A small image embedding model, trained from scratch.
Model: 5.02M parameters, 64-pixel images, arch pvt, norm layernorm, depths [4, 7, 4], widths [64, 128, 256].
Rows from block 7, named by matrix and row number. Rows with one number belong to one neuron. Each number is 500 + 40 x the weight over its row's rms, rounded and kept within 0 to 999. All counts start at 0. Numbers have three digits each. After the name is the row's rms in percent of the matrix's.
# fc1: MLP up (model.blocks.7.mlp.fc1.weight, 512x128), inputs 0-127
# fc2: MLP down (model.blocks.7.mlp.fc2.weight, 128x512, transposed), outputs 0-127
fc1.142 006:473565512482508546526522477527465445528450439514485499475501505470469478479516513518473492543438455458484513528556502529578465478487500493538468497509434437460565517534529566509491459502473463483437570522496581505576404526497501525522500518511523446564486457492474464477474476409527522507496433442524483504443472542583490459487529517477512456574520415481566515580503502535482554375492
fc1.143 029:525485415410492507528529512446489509475504475504479477460523502468433544528446451479586537482452531506590483539465572504463505478466437438555543486532422550521441468462492508500508542548467545461531493475479484523508536528519593494509453470536563534518570539492521474453577516582397451486469482474480505563478450450489498506547520511511510563544543438530544508511551505505469492469460
fc1.144 025:512458533527554533544455490479484457559508503459482475512528570426543530548513521439542490473440415435524526492473505476583615551443486473462468487520535451458526489556515505498512465540483516547517472543443529527497431526471517524480451544527412605468575507539497528521553496496482459509522450506538490535435504469449499449498461512438542467554536459482450444487488541502534513463438
fc1.145 030:551405483413474474553572496471549421514483446484448447508534547457528530541511496499554523540498533560467473482524454506494550521457488484494526422483511450543532439497510523490489444526529485561478519543541524463547482422543493495467477531458493509426500438474535484524493494552486502504557449468457444521491468549538498548562535421535484550437476474593449505576546486528482425494519
fc1.146 157:530503480503546470644499493463514530519499495448459496505524477526482531504485472498514563540535521481536590484427571512500530438496444504441523462477515531451495466502484519472432460397488500460503512542573496515536467564509544451503535515516509569536464501451538516528437567510582473463468593460474496476520460503450444527457438523487478527467508396470505556536525461517478449491522
fc1.147 005:449512520544545473479488499460566466494481491468552508439495417461496545552552482524514485485511533518571528505536557477532485519521537407530418526513492479472484530475492556497480531462459437429455485556450425504535512446493511528522573526443418466485415571433419501506463482488452450486432506519567545480511508529475518447494484472440533521447559558522543482488520502528487443500568
fc1.148 018:490531570568504466551484482436496465469518476503493519528476475504441437559544475530463456542472444476533554485517488552438517534450558545490447569440488478446436451530470547493566502434558493490484545518472453566513551485488510570471475567504529477462500496501446519566586503517533520518433545455509525470442475497479539472495418482486514503454617573450516489471466484506524492547526
fc1.149 037:482508512516477569473474524458566458495508554440541501504486516528495503467451543456470507512628539554464484506518518547491478490467540569530475469496455522451502504466524496427463441471531533440425480513478544558498530520506475492412488535539553530505478541431496437462554520489500566444464481554632406492493546490516551414504501526492450496523484567516474537485485516439490527521486
fc1.151 206:526466471432564444480504519562486482476537476547510539542592467544518481496479503460559493513529516490571513480462446497473522495496531518511519458508483487518523523469534477453483416518543500480454433510447433468501458521572475464470516471512491463472574549513445526508559586511496461464533508443538444552490464515448491584417468470549575445497499555540399538538496595515484465499526
fc1.152 072:546509482545484460481482527533555512527534504474542522489477500483434587558497537519523482536466496527530528560505475452497444518479559533480525513503410487436446538503523498444514458453491435511511524558540531441519507549509521492500467495432500401500432562522484477466424477511530549472494444544462530447577479499558615551509499497553493505508464431493458429544441558463469519429480
fc1.153 022:490544496545478556556471538576460540558479576407501513451526532492460492425444502473512549542497490446470560479483550548544624523479481433473489577449531488553520504485573503435518496489504551546403498555473522488481489493541492454476484480533519509500534479428472504515449472430475467530519473486550504463400459516481496467518515519519546482468497498496523517465484510457550490510403
fc1.154 148:483575472496454522489492489515420468447541520527496523534501503558496501445447513499535498433543553514439469512413445493513531501547500583531536511530465516526475522527462495573435479389545577558474508493526486450529572512568476499457475547526500488516517483453458490459435502490522554464467578498542544429512525453579542567506522513521444493455504511489430492512407448491512481515522
fc1.155 034:501463431489504498491566499537550469500543466594502525512551497476450451510491530459426521498494476525501526491512520503478484568536579537566548472572459467550540455571443477468502511515541555499465494558522473406478472437521409545489512435501496489531537502502450607489508494493483470452528486442504494540492449425454530464390524496534509449589477492512493505490456489541554523485507
fc1.156 223:558509540486525441480482535625460498579482489561511483473474473426523482581516561504507455482525469464429532523478574515480511449458426578526494498508480506473509515427506624498519520521491560519543423566456505451529501534520472473464548492467512512469477486482453542506608473501543477505495526495485460417495495469571538486476461492498525487570522482501472476497429458499466515487454
fc1.157 077:585511421552540396558485413516496574443470521538491549502463431504478496482509523503544457532489499505456566499437542528546468517455525478406531496574561471560491480506505504518500489437501563463549509552536562517580473494461477492494452524549469551518542577467449451480515468470492477520509540469458534511482482539471494510547463455509437528476411525444462487464513508522443503514518
fc1.158 067:506559532485520506502501472515574488488568469460434523489539486501593521516483510515525409510480537494485444521480456488546412504443525456496433467520569540558519512446405569447514526502503635491419553542536471491540516435507447530550447521468423514547454492540538562456493477526522473532434485425553495478465483466497514504514477547487492487525469528479546538465489514508502519488495
fc1.159 061:473470453498411535534568433536499508492549523536551501435479457495511588457477503529500472470507510550497436508499572529477506526528459543482497439515462521543513557446501490458400480435499456486523456538509469535477499547453461533510567518459495507488476504504494500430584419436500449507502456465537532445475478497508548514491433584571557520523560450542542535537543549494483470570497
fc1.160 005:552555560482456465432513505547504473519534495517537584440483535528455484472457486487484525542480531575460440489543456492495454389526505513465451441552509508414588458546529509529411474456565483490482487471473535550490479559464449473525542484529457531530445596514498540528469469481445513521487436538513416478437477530476503508478502552490487453538522520493521499513506534499586556517493
fc1.161 213:564496482435534514508507570398434499485523468489495536501546487418470543500401513528488495460445493507591500531501514488526426459482536469496538393510496505557573493512509455495498585555464554471482496522491450502529478511453506478460463550573453496506530494546509462486539443498465515469475493493460512471532558495523534525551469496393518552559547439471567516509523526489576518482457
fc1.162 080:441461516505447439434486506492514509478528557525507502523528538524465511503384455559514488540512548474498528558457451490505541537511471533516481422480498465483493520469467534620490533536516418559538479446558483472459516458426472464508433551489541444499529476468479496504465591535441565480551465456564504504495471442536484491548442509578523533576514490509535551446464534478534497515495
fc1.163 039:555456520501493522464500527512438581476498528542471456526419520458440474497605518518548476444578488532516498482502538458481503469524522411464594515542534500423562505585483491519511460489502455437523452446509430459459497482565471565494491468471519452494503501544555429454496467451548465540458586498489482494516570515545495472533564542497475465468541520458468489466475529514500500538554
fc1.164 050:503539450531505506474449456453452580518475455470520521552454435538476460498454537467494432439504526506502489514528513519486442467570459541516490495534456479464523546538531496532502512484499457373547538411460499493492435549490520515585514478532477457472489498491499587429502487532490501524461567562612530476508489458564507539437469535520477545617518492474557498501538492521504498500497
fc1.165 034:500519556537424440470480482525515464473420596475506439455553534539537462524528491528429479550580446492462532472510514539505476478458492457481541502522507443376469482499487491500559487473520484488494523488500465477487480403509477438466469459518476583476493520476475461447513505608568495502540553520483517581533493536537502540533470547547479546504475468484496600524515564445481487527498
fc1.166 117:534540468530420478447555504516431519463497492582501526510438490526511453477521496526523529545486474503435582492484510497546530575542512509512501495548424538493515528453441472451519508404519562476505500479548506423424476493495505545545526501516483533488525484448406450472504504548457528531449522446590507445514436518445485443568576539525488549490536484507397491520508481521516541456508
fc1.167 076:405501491471514541440476516484477522524532473507525529495470613484472516511525492544546532510517468409480499495518550486485502485472466510450493557463462511469494459479582490500450486523555537461502544498464556535452548566522480555459531436514508545453422540532576497486566539591514482527438490529565548540377512486473388489471492496487532505464503454489438450502491503531494529517469
fc1.168 199:486480441522481532475465458459400478558522461508531491550466502536558469456502396450579554517485521555480537474490466529509493519375440496544579502497478495457494543511549534601497499535513486500548563466495472487470434526446483552554447469538445464490548492509541546482526527523500516501613465492432500455419432490496514504500492497530505514522533491534511523487486467535538455487542
fc1.170 025:461530482403508545449472528456487542498518444532514469462510527433532523465539467496508509469476534473500524463535517532543507582447461450517526539510514436581501497519570525517509535562486538454525508450528536435440509446543464512528497607483540549529509458549452497490463512378460494479395525484518473523515508507477406499475524460502452549532465555545492496513514468504484532438577
fc1.171 069:479517442482477575503480509516523527501508475483547503531471546546548561530478512409469557517509517498509465440486479519523587460496492576539494541517505539535496489539510480402531430481480512410444481455471504544522545540503461443481476447545522533544441529466571517437542507455518535472475481571553483552348507494505489454486486551539499500503524532531521472505453538461423502537447
fc1.172 177:518578493521491578472524475437546515540539451485470553463520444570503548499454469484436492538517471530531532547521518474465564568531547455497459468562508463540519512480437534538529437467518419459472489474519479522578534485510509578505489588484513485499477547438531484521442473488552410498510514400505496493554476506482519461536457474511560496482534470495477412465575443524457492499442
fc1.173 023:509485448550481555508491558518486441486547477526471468573506527557534501546493485460558483503474534450534479560409539498524486449523484470454417483522556508532563460419534454526486525467486497399470504498571558488517512490516523449565486402471503522562599578492455451470556514494483521516501529527562493508466434475498455525556512505563429492451478454515439488524504521496452494506529
fc1.174 012:408415500529502538571473538535473537508506482420529459509493485481527476486545522488467482546531508504465518514516555505464454483499495548504482532510491505474523511518519437452491399433555580410534451505470493535464536575516481413460525475520567530519463536432498440507560489483528506490547483541589455477494601552495514472465486553522425499497453546510497485549539536448495450507559
fc1.175 038:520547453495505544510470548501495504490509487525409530500411459526478466529439505531552466487474500456467504456533524456476521481480399504417519496442508534583495536482467537443511598541516536596401499501449489553470408480505510430562505521504515497513478525409480494488517522503467504567485525525565546492531553522510493473454552496561544476507533525479558488487560475509526515423460
fc1.176 155:521504476553499453473503506507473512415537496553442457489494536535513529541398419454495590519517533431485498519498459511447570479498496490482510525526499509517569518477512473446520486514505456615524564488449522518479471491484470506518554504455497481492461516546531541500499494527542459517615516509424483488469574535556484521453406477510458499460615501570446455483519488475443484522532
fc1.177 060:516517521490501475544569523498551557495523510463483493518444513566591499479465455531482426454497491516479492543509395536544497477452491545465487507514482496543552507492430477441503525502484515443456551557532499536528464483505479495515513452504402534540478510433543511486503501531501525594489546532484466456493568551452515536479481519513530455499406529488438530547481513439349553546496
fc1.178 108:552471566551522421529537515483481509455547502519592488489505492497445567548498483413500553502485560492490523484524479455502482523441503450510522519458461502498450470498461501529532521531489509545550502580486497513523488409572458470482519464478521415600427502469484567513455529457506510546541463491455545492513488568468442481579581562454538407491529461480540519460459477467474498511522
fc1.179 008:518494451489534493464506568515530523494466515464467497470574492532457533535619503534528537532467447522477505531524529451481523543505505533461502484557565444474403477554544457387497472468501452483510474444500450479536488491499537589501489559515479482447475518527593512497556470523456525448549600449542516477452546543507482487433453450446499512508460593545491496524540505530496485498472
fc1.180 087:497442490547459528652478490518533478487449479495488471599505441545599543530495520526480514458501515510517464459508498617489450456459521468475523473505565461481513484543425442486438526492482447521562494466543469565519529553481500460504528500424479430532540501541468513523515514513461511413506484496506476471560494538577486484555493471494451469482483493515512557552450477474531474439515
fc1.181 027:555487479479508485530510457491499450490537501466535488541497519499570546534489531509500527485502543496511529483547509525571405552502439498551462595550517480463453512545519464422499445426506576460456585456429476524477472489509501492515522425535479492459491541471498572482528462467491470550528592526446483452473465471433497501525526445445549530525464448416485456509555527490478515537599
fc1.183 017:443546562479515519486510467499491470493482490398550518503468490541531467457531531540584464437510506552572548513465457546496562510471500501506544525516484540562425497533454558523483424539532466491451510455415437525542429518535482484487527460413400489539504498571501480451482493471486555502543499483511487604469497476536567454455457525543495419464506519488553500468528509515527492502543
fc1.184 027:479480491486521450525499513463500485523516539454473419537521487438561522500433421543567534482525565500510506451543515488470443521523504510487478456445490500503480507511516532481496398439474490532547566472491516531453575482527481521404551528461453477491521514455494536517533543572456472546538441558478474499517473523439443568520448449540538484550528515492596567509573518558493425466451
fc1.185 250:582457583534481526443467535445535516493473542447500520484516497520476497519449509512480503546519519408536564519484494480518476433533474531513521514473521563504527498407540530478585540457528492567474515502551451520478495520548503482466473441443476442532463567470533539520510532482570469546573486445443497432498411457434556526433520555455515541504457523479537429486468487486495477573484
fc1.187 131:430498543535605487623506445486520506507522457550521496493473547563525470507520494492568396512444490490487492515537545451438509512496487520487456457543522488517496497483476517553526442497506514583546517552513483542539537481529573433488498508523550431413510431529495555491548467534523499492544493420428440554495453487446545497437492500535526453525485452482526473492509467533515453431484
fc1.189 014:471533527491517485545497530474561437493533508459515481545550451523489520516444545564504499528435490530546490564501504521481458435438527482470469543587529506476460514409458552506500599522495563455495585447479540465524508517567484412423512503480543509556510483459529409516495490530573447492551485512486445463499439526481489535485507539517498502433484443441502515462473476507504599452517
fc1.190 054:519510512603511428480580471508491510441538512466518531534510432527489491448528494549519437514563522516487581451477474475494572472536554510511516479495509481459427469488465537475494458461503429517530493521531501444545519493548437388542546422509569505491468583465456453435551468531480437552554522498492498525489497478491534568547523512492476522394507435465553519508506501533523509504464
fc1.192 188:530471497500484493506479541499481553499431492516501424477546474439499526481535533512544459514475457556480567511454571532447537482462519592482549519547546486462531529421501569495442505471448516484564507460518463517500560464519572470463529544506462423467440466467455542553546502503456504561522464428528467460523486462584487450480455524560445513549538455466532506502492432556468527583479
fc1.193 154:549482577526554482408496443469521512543453428509525538410533518460491487518455476502442496532533471508464543499506530561520487500520577467472513522560546582486428453520470491496515450433505502469436520484503495470532548521464487550603445564517555506553511522504466526414541538502488470492513499439465501440506493461471497513445485470468484568445454528514548503488504534508518582403531
fc1.194 199:509473525455555521455539502518545502414456559567551491470589498545512550480491540501478500504545502513563507508560509475559462463624453506480497488503469392480522483563471459513515494544478470453494447474576513469513423532467457478463472507484451531517457500425496471486514436487496475469484565479632551463530537474486446495527488503481563573535441510450515506506507520530504472498495
fc1.195 030:455448488512491480572549532534576573544541517494479544460518583519577509453471499466482542486411495507559495536440553503559548514466477488479461543506456470475462478508487503582487441524551602539460486495531437490497509450486487503527508490502536458540471495487482455499445493512541574543488523393431479486521470582434531450504511455462457495514553560458442529466507465485517522534461
fc1.196 036:581553437519449498511443464453497471544631438528521481467517492428529542552468527467488551527494473586450420507508497443509480508494494477484489500479505552422462503510422502492519511491487506598591505518588490492542507539488562556382441511514532452484482472540524543464505528510540497437546557457492466489507478525491496476508517536493529560518436476524466502524513472515524480513460
fc1.197 007:493484494554478456502545509530555427453487500457441525529524437502491485510470442451492517454488488515493560486519580509493527457509537522499497496387402542610455507520474502504533460483539548538500559484490532481434468573486552491504512550547478481560531514438500513456559602510510437494554447508496467539471487438450477553537532480466485547458597540510429525471474492507506512465525
fc1.198 182:388519466466529533548561491543460489521520565537578504552512482478459528469540491476525506562482463513421434513557551513505518498465522512441506467535456470547465491525490599551418455418502457462510565532523578455517524471467493471522518535484505490497520490515563514382549496475490458468446496517511462527507479411533456451562507534554548464477554493509516539497518477499518449468472
fc1.199 016:412529558556504508491487471488510547467448500421484579487587494509558509462507499576581516470530508582544506531462457476547464596501518587504521550495521472510459452524452495538508472567515484512543538508489440521506472474531487529502505433446469497430490482446500482459417514472552523536483449484488550524538470536467456468489463436564570446495487528512446482449509453518519447490553
fc2.142 005:524498496528501505551516508507454530532551489529502532465442502494497473580542567475464436517474446546475425515498519503393541488557481514490525550481480442518424457502538536529581576542486481461431439573490439485509473533456558467427546505528506452439514479434459502524539421454483471489617501523469524514473457456485505567522512534455495495478467485533503479542483553476554450524494
fc2.143 025:511433469506459637532504480502517489466561460503484498503501479533496495601492535551463472531366423488480564414507487490492493493463500475545497466534496530482457524506578492500539487485506464446519494466472482523493468510506508477531475452505482515483500553474500554506466448571533505598547513505451525506471556444466475476475451563527501508510393447514444488516537484556510566495417
fc2.144 022:440511463497559565490453529462523495436499486503497525516532482485491527468570397532467528400464472549530484499493503555495502474449501506498517528514506541509525597480531473516469471473512427493398470504419535476496471518469594478467501477529495576506533547547522491498482476472467435565529510509454506516426459473513564501424467477472498499500493473436586479466520526631485485475526
fc2.145 033:498536437547548484527518509462509483561454452496498481507529482480517483573584437519521484549411499496520474534494492492508586518409489543534607497511496497468516464483494467466496466556458453629495485515474462487474458511542503575530556533461479568494508484539578497495504460514543462526509487467434480515464497557460486454462525464555438504523526542540502501502522357530487509507501
fc2.146 158:452565469454583561510453455504542501508546515498488484509495507477489488478511603544529447439541459407515533545506492570505518462615506488504416510535500495581580508421493514518543487589507531514525506515498488505491457485490505513481518493524520476493456504453566500495499479563453516484491485459512499482546506478536501516529543552498468513482498530510416391522549445562519394553486
fc2.147 005:494546543449460516460526436438476485492453534540426464542481502479477491456452462501485557517562508500541530538501490492503492427483514490511470559510481539470548487465464444461521392484501507432477426486535453529506471485515485495569510592458541448527505560526452476559515444484612483408484457436464488486529575531479466516463563506558477501481502562536527420508526543505530456484519
fc2.148 018:464507553486504529499504517497475464451560576499471467447531514504500539438473451469558572523507490437571493451493515454521436418511485531449416575524512543524476446498470516478514466481511430474545470523516490552451491473616448631516469529476539512583501491486458505501497444591585473519549535459463489483513573514539478490466455500471502496481460518517533475480512515506526510521548
fc2.149 037:519491509513579477518506495464567496497442482503494497529496496527479474528602463576544439476493482499545519445503502435591483440539494470431531520492492521581483518512533521431548499475518427557534508487598503471475477487497539461543544451458445491472497434597487518500459511437497550604421495476444527519476542498511472547521553473508547505516502579471511461484486459468470426534507
fc2.151 260:505518476536476496458485500506402506469590525497512478481468523502534517405466528547496473458545484469507530498499505452499428483520491517533482501487500513402441576471524512474522388458490519483491544503637531545493527472460445489449450523522534453536457547523513548493513480473442409593565497509483507516491564552487538528475528504468523502490503447587485542478482574526517525506447
fc2.152 055:525553444494430517510464464480561500555529456503475489524502479548513546501542527583432554485481527506536449529496497442457574503597518518526524531512506592518495403518588494530516498533520478503514422476555410540451502463529489498522445436539480570444516477531532500495531481533545511501482519475533486525449464514469454505503494519481524483533507442501473544515490346471461454473466
fc2.153 018:461526520471553540501510519505465490537461449508498521510491521518413528452517419491496515532438532492522493495509531567495647452526488506483556588495484530587508480517480471532508532423499501506507363502484495494500494498579472543498584485506530471456494468539453506498509443470469408537502518538550470566457500553485506478504543498508566512470426501487559466468487542489517475526413
fc2.154 136:498487455580493551599473464500553502429432574504481507516507523477518542474454388432497563508475469519534477500503507487432590509457488589468503491463501526532493482451487521463479427458500502573395517506472524517528489483534554599470424482497571526448561560525444519493525438482474492420519498537480498509461486448495522478516519485464500491509462496429467490472496509496542513490505
fc2.155 026:567467474494427512490525539499481505426511495498506481480544465515571490462521512511534452489465511488440509483509488502491479521598466558638482501465500433485494464512544475540485449483447507555476553441559585540549534497391486507460517574489554466533467526543512551493500493447446465571590526556488516542554556577489517508508477529474536511468500525493533488498465481547562466495470
fc2.156 215:532496452460503482478504498493499502473519495501494498481446517504528492470566423461480468484545567492520468462505495445527485523532508508450511457470502573421523466472444498481501529455470502365412540507587474497517468504500504516474439492484499589536501492428510413503496575584428533451478553480491535499600494436454524532535513493469493507474549446480497551508549592492428521471487
fc2.157 061:523503484543488553611460505518471503516467545492487539569531499525469582494512576510549415463457497489487549397504511518530484471465475435524481557476500509564559479535428498437496471522501549577521456479474528417479572526490518540538576484433478519486492549530527512502479546405551495500512551480529479491541590485460464474530488549498474511477555505463457523506448483503539424514520
fc2.158 058:469515517593477523520478523478544510490446525496498513552464491463494548546495508495503583498426465462528556527501496532454440479525502526495624487477497450472469506571534492498507548484524559553508431506470530515463530509495484487517485555506496446443583515458435383491500439453562471441602498542513454494484444476508511457555516513474467496484474502543570512511439515566425524515447
fc2.159 053:470475475522542501494508467513508498487444577498534484497525505469504493494505576489510512503447614493415512453509489476446481492466486469432479422506499502485575572512471515517491470502540573418524554498513447515540531522408518423471459505488463519494538477569557532494498485461546449523567495503536499552468603521479437443508539502536590518495531419483503560490460430542523445515485
fc2.160 006:501489517461536467530451424511472494507521533481493444456512501546551471482470490523418454436452455451593550487488492552504477524498502484514474474556457466509530511523484456457486485574491529537542492501497424423423484506461484512570522521466485503444507470491459498452606536440578455449515574528518528490509535489481469445492428467471533473495445571513489565490491557522625489499479
fc2.161 246:557479583492490539505501475507602496503538525500498523519503472516493467515493586511482499471480461494550480536500505527485359454486500455516480428501500447579461485530494546493484522526543400572551486479406535520482518526543505525511596485481460449541476495527490535511472511472613511517460538474424477527457557511483471470482486517486502497494484577420457491500496499532594452474518
fc2.162 096:536528439576436520478514504479512501474482574501515487502504492508474602497408459521442555539470508511444524518500506438468585541493481514569491400467493503484438478472489521455453500443504529554523457492487438519499448500412552499452506573476513498468504489505491540501522540572433480460568533514571490500441484437483492481503531570534560506504495571510474570490575534512539484438512
fc2.163 029:460514429532459519577474543484506522468520540513485484517478523538485512516411413515504569557486559457463512583497498504504521466450508512637493482491494576463599500480578439497502501467494446455527552496396558482486465506572451521501482498506492468522458515468495468500496453479419515437507492486528483487430575496508491511459503465490530513506500510563536577495497468453471431491476
fc2.164 046:444488575484496449442529534523439482507541484501490516532535482486501472566499502531512548577539446537463507590491496531523511487489507425463564473536500488530506401495429503474498555557451531582486466484507503540465426501532531571500479496493548510473587525488493409515482458509521458492563500515446449517541493498466431491449508446522479513438450589560450554531506419536506516496537
fc2.165 028:497546468533496503550533461515526514437444474500500540539481500493556485517471479530580541476527487518536520520500509442455428508528485509549552547484493496493484542457534544458516466500473478493499407506461460518549509485462475499475606494471478561562524496522505503503504360484576480433463476475460505523501476543498401489467408528544487515491503513514490635457530508497469581505423
fc2.166 119:530444489533486487523420560482528495493525500499512473520516493480530464556470540522483546446465501461523459474495502545501570476533496563424464488498502442499607586528521512547511500515480485551451559510518533550502542525524476524415471464469549535500493412604512529512488448567570537514507523576459470533401510473519511490498567522474425492551508578466497457504449427472516487466507
fc2.167 051:582536448442496540493440464487523481512561472500508521540558477544494419500507549591527508540498472537510466504495517422516526558525497504510481537505487431472608447477562536508541459514567504521478492440496430469462497517512523488433480581532409563473501477435490483496517510528455464489500483492577474485513604447477487473458491511455420506505469481490454541498403507488514507563521
fc2.168 223:501534477515531446550541521508404496349449474502507488505497514500490506465507472455455631554490520508452490530502496447523477479507507468526496529516501550512545510497485518613471396525510519481505559501468489416488560501547511507493525469488463444487495498445495524500486459502495496589461498505460511469500530574485530503472450495502516504525512485614451464510510509520417451491595
fc2.170 019:533470463503448481476439479500474494496495561506490520488488525505529505573523461483500406531563465533565587514493520522461538433530517506477546623535494462480516500516429490501490518458416444537514444494456514585526475489530492522529493517512482581507480531481444469485448456563574433452500488537514506519481542478515501474517454519513475508448483459526546593530468427418524408532529
fc2.171 076:490549532535545443521591497507586502564396520499513464500478477470519385481543509614471502530529470465446519479502501436514427558511503482436496476508501455590472482442469519510474586446466515550528491529549458484475438506546564521557591513476481465468520469531534462493500500515471520477495488511465471518546462486448510533443515520483481480484489590477470456480528505548509522480555
fc2.172 190:486535501510560503551510496499519498416459515499493475516517528477491484448509513493512515493459556475547455564498497476489479503537507523506562471496501566455492417508494501569532551508455437375476465511576497520483433508541486467583502502468490510472459530557377570501527471423511532455459506563446504477558521450516412448553519467534486507545497461410475498481495506528504454432554
fc2.173 025:532504555462508509554505551509525483545498543501507442499563488522488523495440490422573430568469523507558526426498474437487477478477495521480542525470498491502527530608493545490472538499534550565436550495446567469449494531543499505500508441490490452469488444518517483495577450519554472424527497492477475480457566384503485476484563453469438497541499501499531492476461587576484442522541
fc2.174 011:555532466500469541457488473481504480519469538509514490452518498525478531501499488541466538462517488506567514442479493455494499607484492525489487458502494485569498530484457581499493587523527469612561557511558422420531471488405456471549534540467438519487460539528497496460485553603420455431468484521497539533526436477479503513529516489539547487497542450454455518508455527501452535415483
fc2.175 035:467428568516512508491496468535417494457501476501490507479506539422528512519510495458550503505535467527527454512508500545502589561475508529559527552498499461418483474438540532478466449486531517474528509487500494509532599523538530490396421549483518520524534499549578512494506448507648544483491587468456504489431478585501479442477508476468454501435514458526516534498461483473468517534484
fc2.176 157:555473552505511451465528470502549498468555479503502492473471525498558475566485492478555433502486453534563550417504498478491548512518494586424481492526498528505532542523470520372507462568452479595496494539505516497510578535493470538536515469502546513496506465435552515502453416503526559477416509455357532507400508509527499499444510509497493488453514463495515526473527477491479490514465
fc2.177 059:468501521523480555475443467473451489489449522495498520509502524480457582540468542483477513562441511489509535451512502447465497563544505521481539526482503516431403411557547487467466520493504538589484468504457505512506556521504560492481486635506547440466541515460493484504481473399476454399515522515566472508468489464507532450527494501537502497501507482565565477497498510586597472475468
fc2.178 088:539423587471538433402530508513562506411563447499481484530481492497455514526561526479531479442531491514480550469502506439495446512521500447416534464491501478570448514460507506465506467540488475561588427491476472513520489485485504458544534460452430455476533496525495436496478508464526504558451543518429541504497467515468491495511541531498459486455471512492407505518540487491467598582550
fc2.179 008:556535521493468392527451478459484494529505465485490451489510493455489516568414419508450525537522531497458610497507521431463547541504523429529509461499500520538397440495529462516531481466608460511522544527507539549526513501481508475488470577509497453469596529539495490491475499480519501408498475603451457545485497469507478496418525482480466487537550474448528494518539502470539517497474
fc2.180 060:454598552480520578451430477471458503460518500500489484550535514498511549483442519555440449432486509502467479497497492432466573558533503545593464503506505496513517527562518458516498574506508473504488507513480500494498404510518480483504479542527466626456545465560489481492509440505457405616556518507525526519511463468515474474520473485508464475526460581555516497484499504438475574507506
fc2.181 024:530564390524468498495516506485601507496497489485505511519507509557503552483471453515484607479506484482452523467499511544502489487493497514551455460494488548454415565528523507356514494529471492536533514479422499492504424500407502589469563512498503521524505543449468473494505583531450409550520527471538502501497462420498499513541504500577500540500483474486468512486536511508552420480509
fc2.183 013:475523536465571587518510480476458493464488453518495489511503473501483554450483527630533504440453463479467515446502514570431521442457502464464549456449490474535561503522499440511561480493502510526532464480531521385528442488499561593519538555495472532443535555492493488499567443570466545538433459556529506522448501481530514453525504541516497498482515536492513513548436534428511490557519
fc2.184 029:540483362547532524506499475461567511497474553507494527481488511473513510553459369543563579466517542465548548433514494513500526507531487538546457460429503547433534559482508528453455450471531488516513565495455496504478566498541450494509488489486458495512554469461545525491514465517502480446544535520462500514512434491477485524548449491564535508603462443475558496485568453506492465442475
fc2.185 207:586480533533504457480528522483571490465518527500526494520480489508520514541487559608482464541511524466518486494499499467526502506556495492583458551503498495382434465499522512469494598484530523475424521480587503523466445503469506451476496474477481617488541536480452505502513474524509473408535456517591505498563581446481545481521535537464550508491449451498501492499491520591435535509486
fc2.187 119:496487553449482441460442494509581492518491480501487507527485525496474506536528532441545538521466433449424469479497503468527435520439501509534530506495502472552476408504489510482576468488516575549471515493426583402521492484528488446446491533484464445580509509524554461503494543476492582477497513479480527541486526522545408508391601522478473501475509526514502508494499601519457498457467
fc2.189 011:414459462500517537495572498522570489458455497472484490471464497490533459513497475525505579510491474520501605485506470517513480462495490469489495545504489496594470548525515521417511517462432522520586499476516553531530541499418522476546428507516477522448538461475512479499498639500493544460565527527517502445510447520462470536538566485433523492453502441584455465513486440495474591529504
fc2.190 046:423531494457515513570392514484486502574524479502492508529546471534516525514533497581536527581498493521492488473504497449517520509525506451469599506507510456595561541539494481494490521547483540508518490491512555466487362502451497605430539463523486560477467535435536538496506477518462447535464474504556532450482510546491430472508449500480542520505484494578470429495514497499476501419495
fc2.192 219:447474544494465464501533494500478502495461480500505505519505493497488486521503544459501492492566543515426488432500485491523419572547491499462472569484499494440514483499484502458523453442575418436502513510583455554497450499579607514482485438478477493514574507542533568507516474501422505481486495473510508561550397531511445511433548491565459485507503470549462551494506586430486517545566
fc2.193 139:569544428447481468524511505513475487576457541502514494489513474536491432482495489487470460420468494569498478512502519526545526500585496502461499523512499507548477467480529529523414548467427479494457477442490579562469502471531470462498496462530446601552533459537479519512520503532517542439552540477501535493598471499461432499516424502535499498539534488495564425454516497626510548444491
fc2.194 232:435454499510496568460518485488534501535602541499488493475502506489523524493506498481480436511468506542526463529499505530451477495532502496466451589515500534422528498491455513590484468498453444600528548488523447523514461506536522464527505524469592395526525525501493545514490508497585508591471518491446475500421547612532490470436502557420425484480477452526480502499438500469490483515541
fc2.195 026:450497464510527439473565530499594485554540460506492526502501504489534472549456473515487549534394500531523478526502497494463594494411492535500542523524499499498566520492453492537495492555443611539483467473540460504482482519525536526538483505462493515547515527535548457514489494438547485537508524427426453520543487527452443469501526489454429509496495576500435565504551371465508542528471
fc2.196 041:592537474589525478437448498469497508554535435492524503462461471495517566597502498450512504525454413493478483500500504440465526518409496480526490542515502550388474494548499481448569506499486514572547531501559503449478446499568536578441552541486522540472556462556536478490520547476561526489514549488480512502465585505463525493490573512548485495477465527512479534487521416516534494490514
fc2.197 005:408535532529497544509498512466519566512475493498467483483466571534480569517496428517527504438483381552518551521518506459498524486513442487522516540433501553427499447510526531519598520511562436492520534518505503503503450536538533489508481518522490494514508506536474459480453514562544441484442423522500481517497537517481561563465465546378497553516480493477530538471464572507539526606462
fc2.198 195:554538463514543555499542511514498497443468461500495508506485496501529482422485470491521564496580495494535543476500507509439573496454498515469516428474501490570614546481467510464413581516555509475482489513481508444525603487486481478459475514522548503485459486505500462503497577560510472415474484479588506504540493415481512546535464492538454507554485533435472406495550561461499517533424
fc2.199 011:529510456498474482538529558492512476471534483538505553539530541533479587469453523528506498525523491578487478507470505491487459457481450447542504455506498463540449419556491427607459477574433490500549511572534475445500421446466466439512602459481492521535492517499559552496530472468525411530519464508525502590457573477522465510502482494463525507504475536469516478477507547522569471417466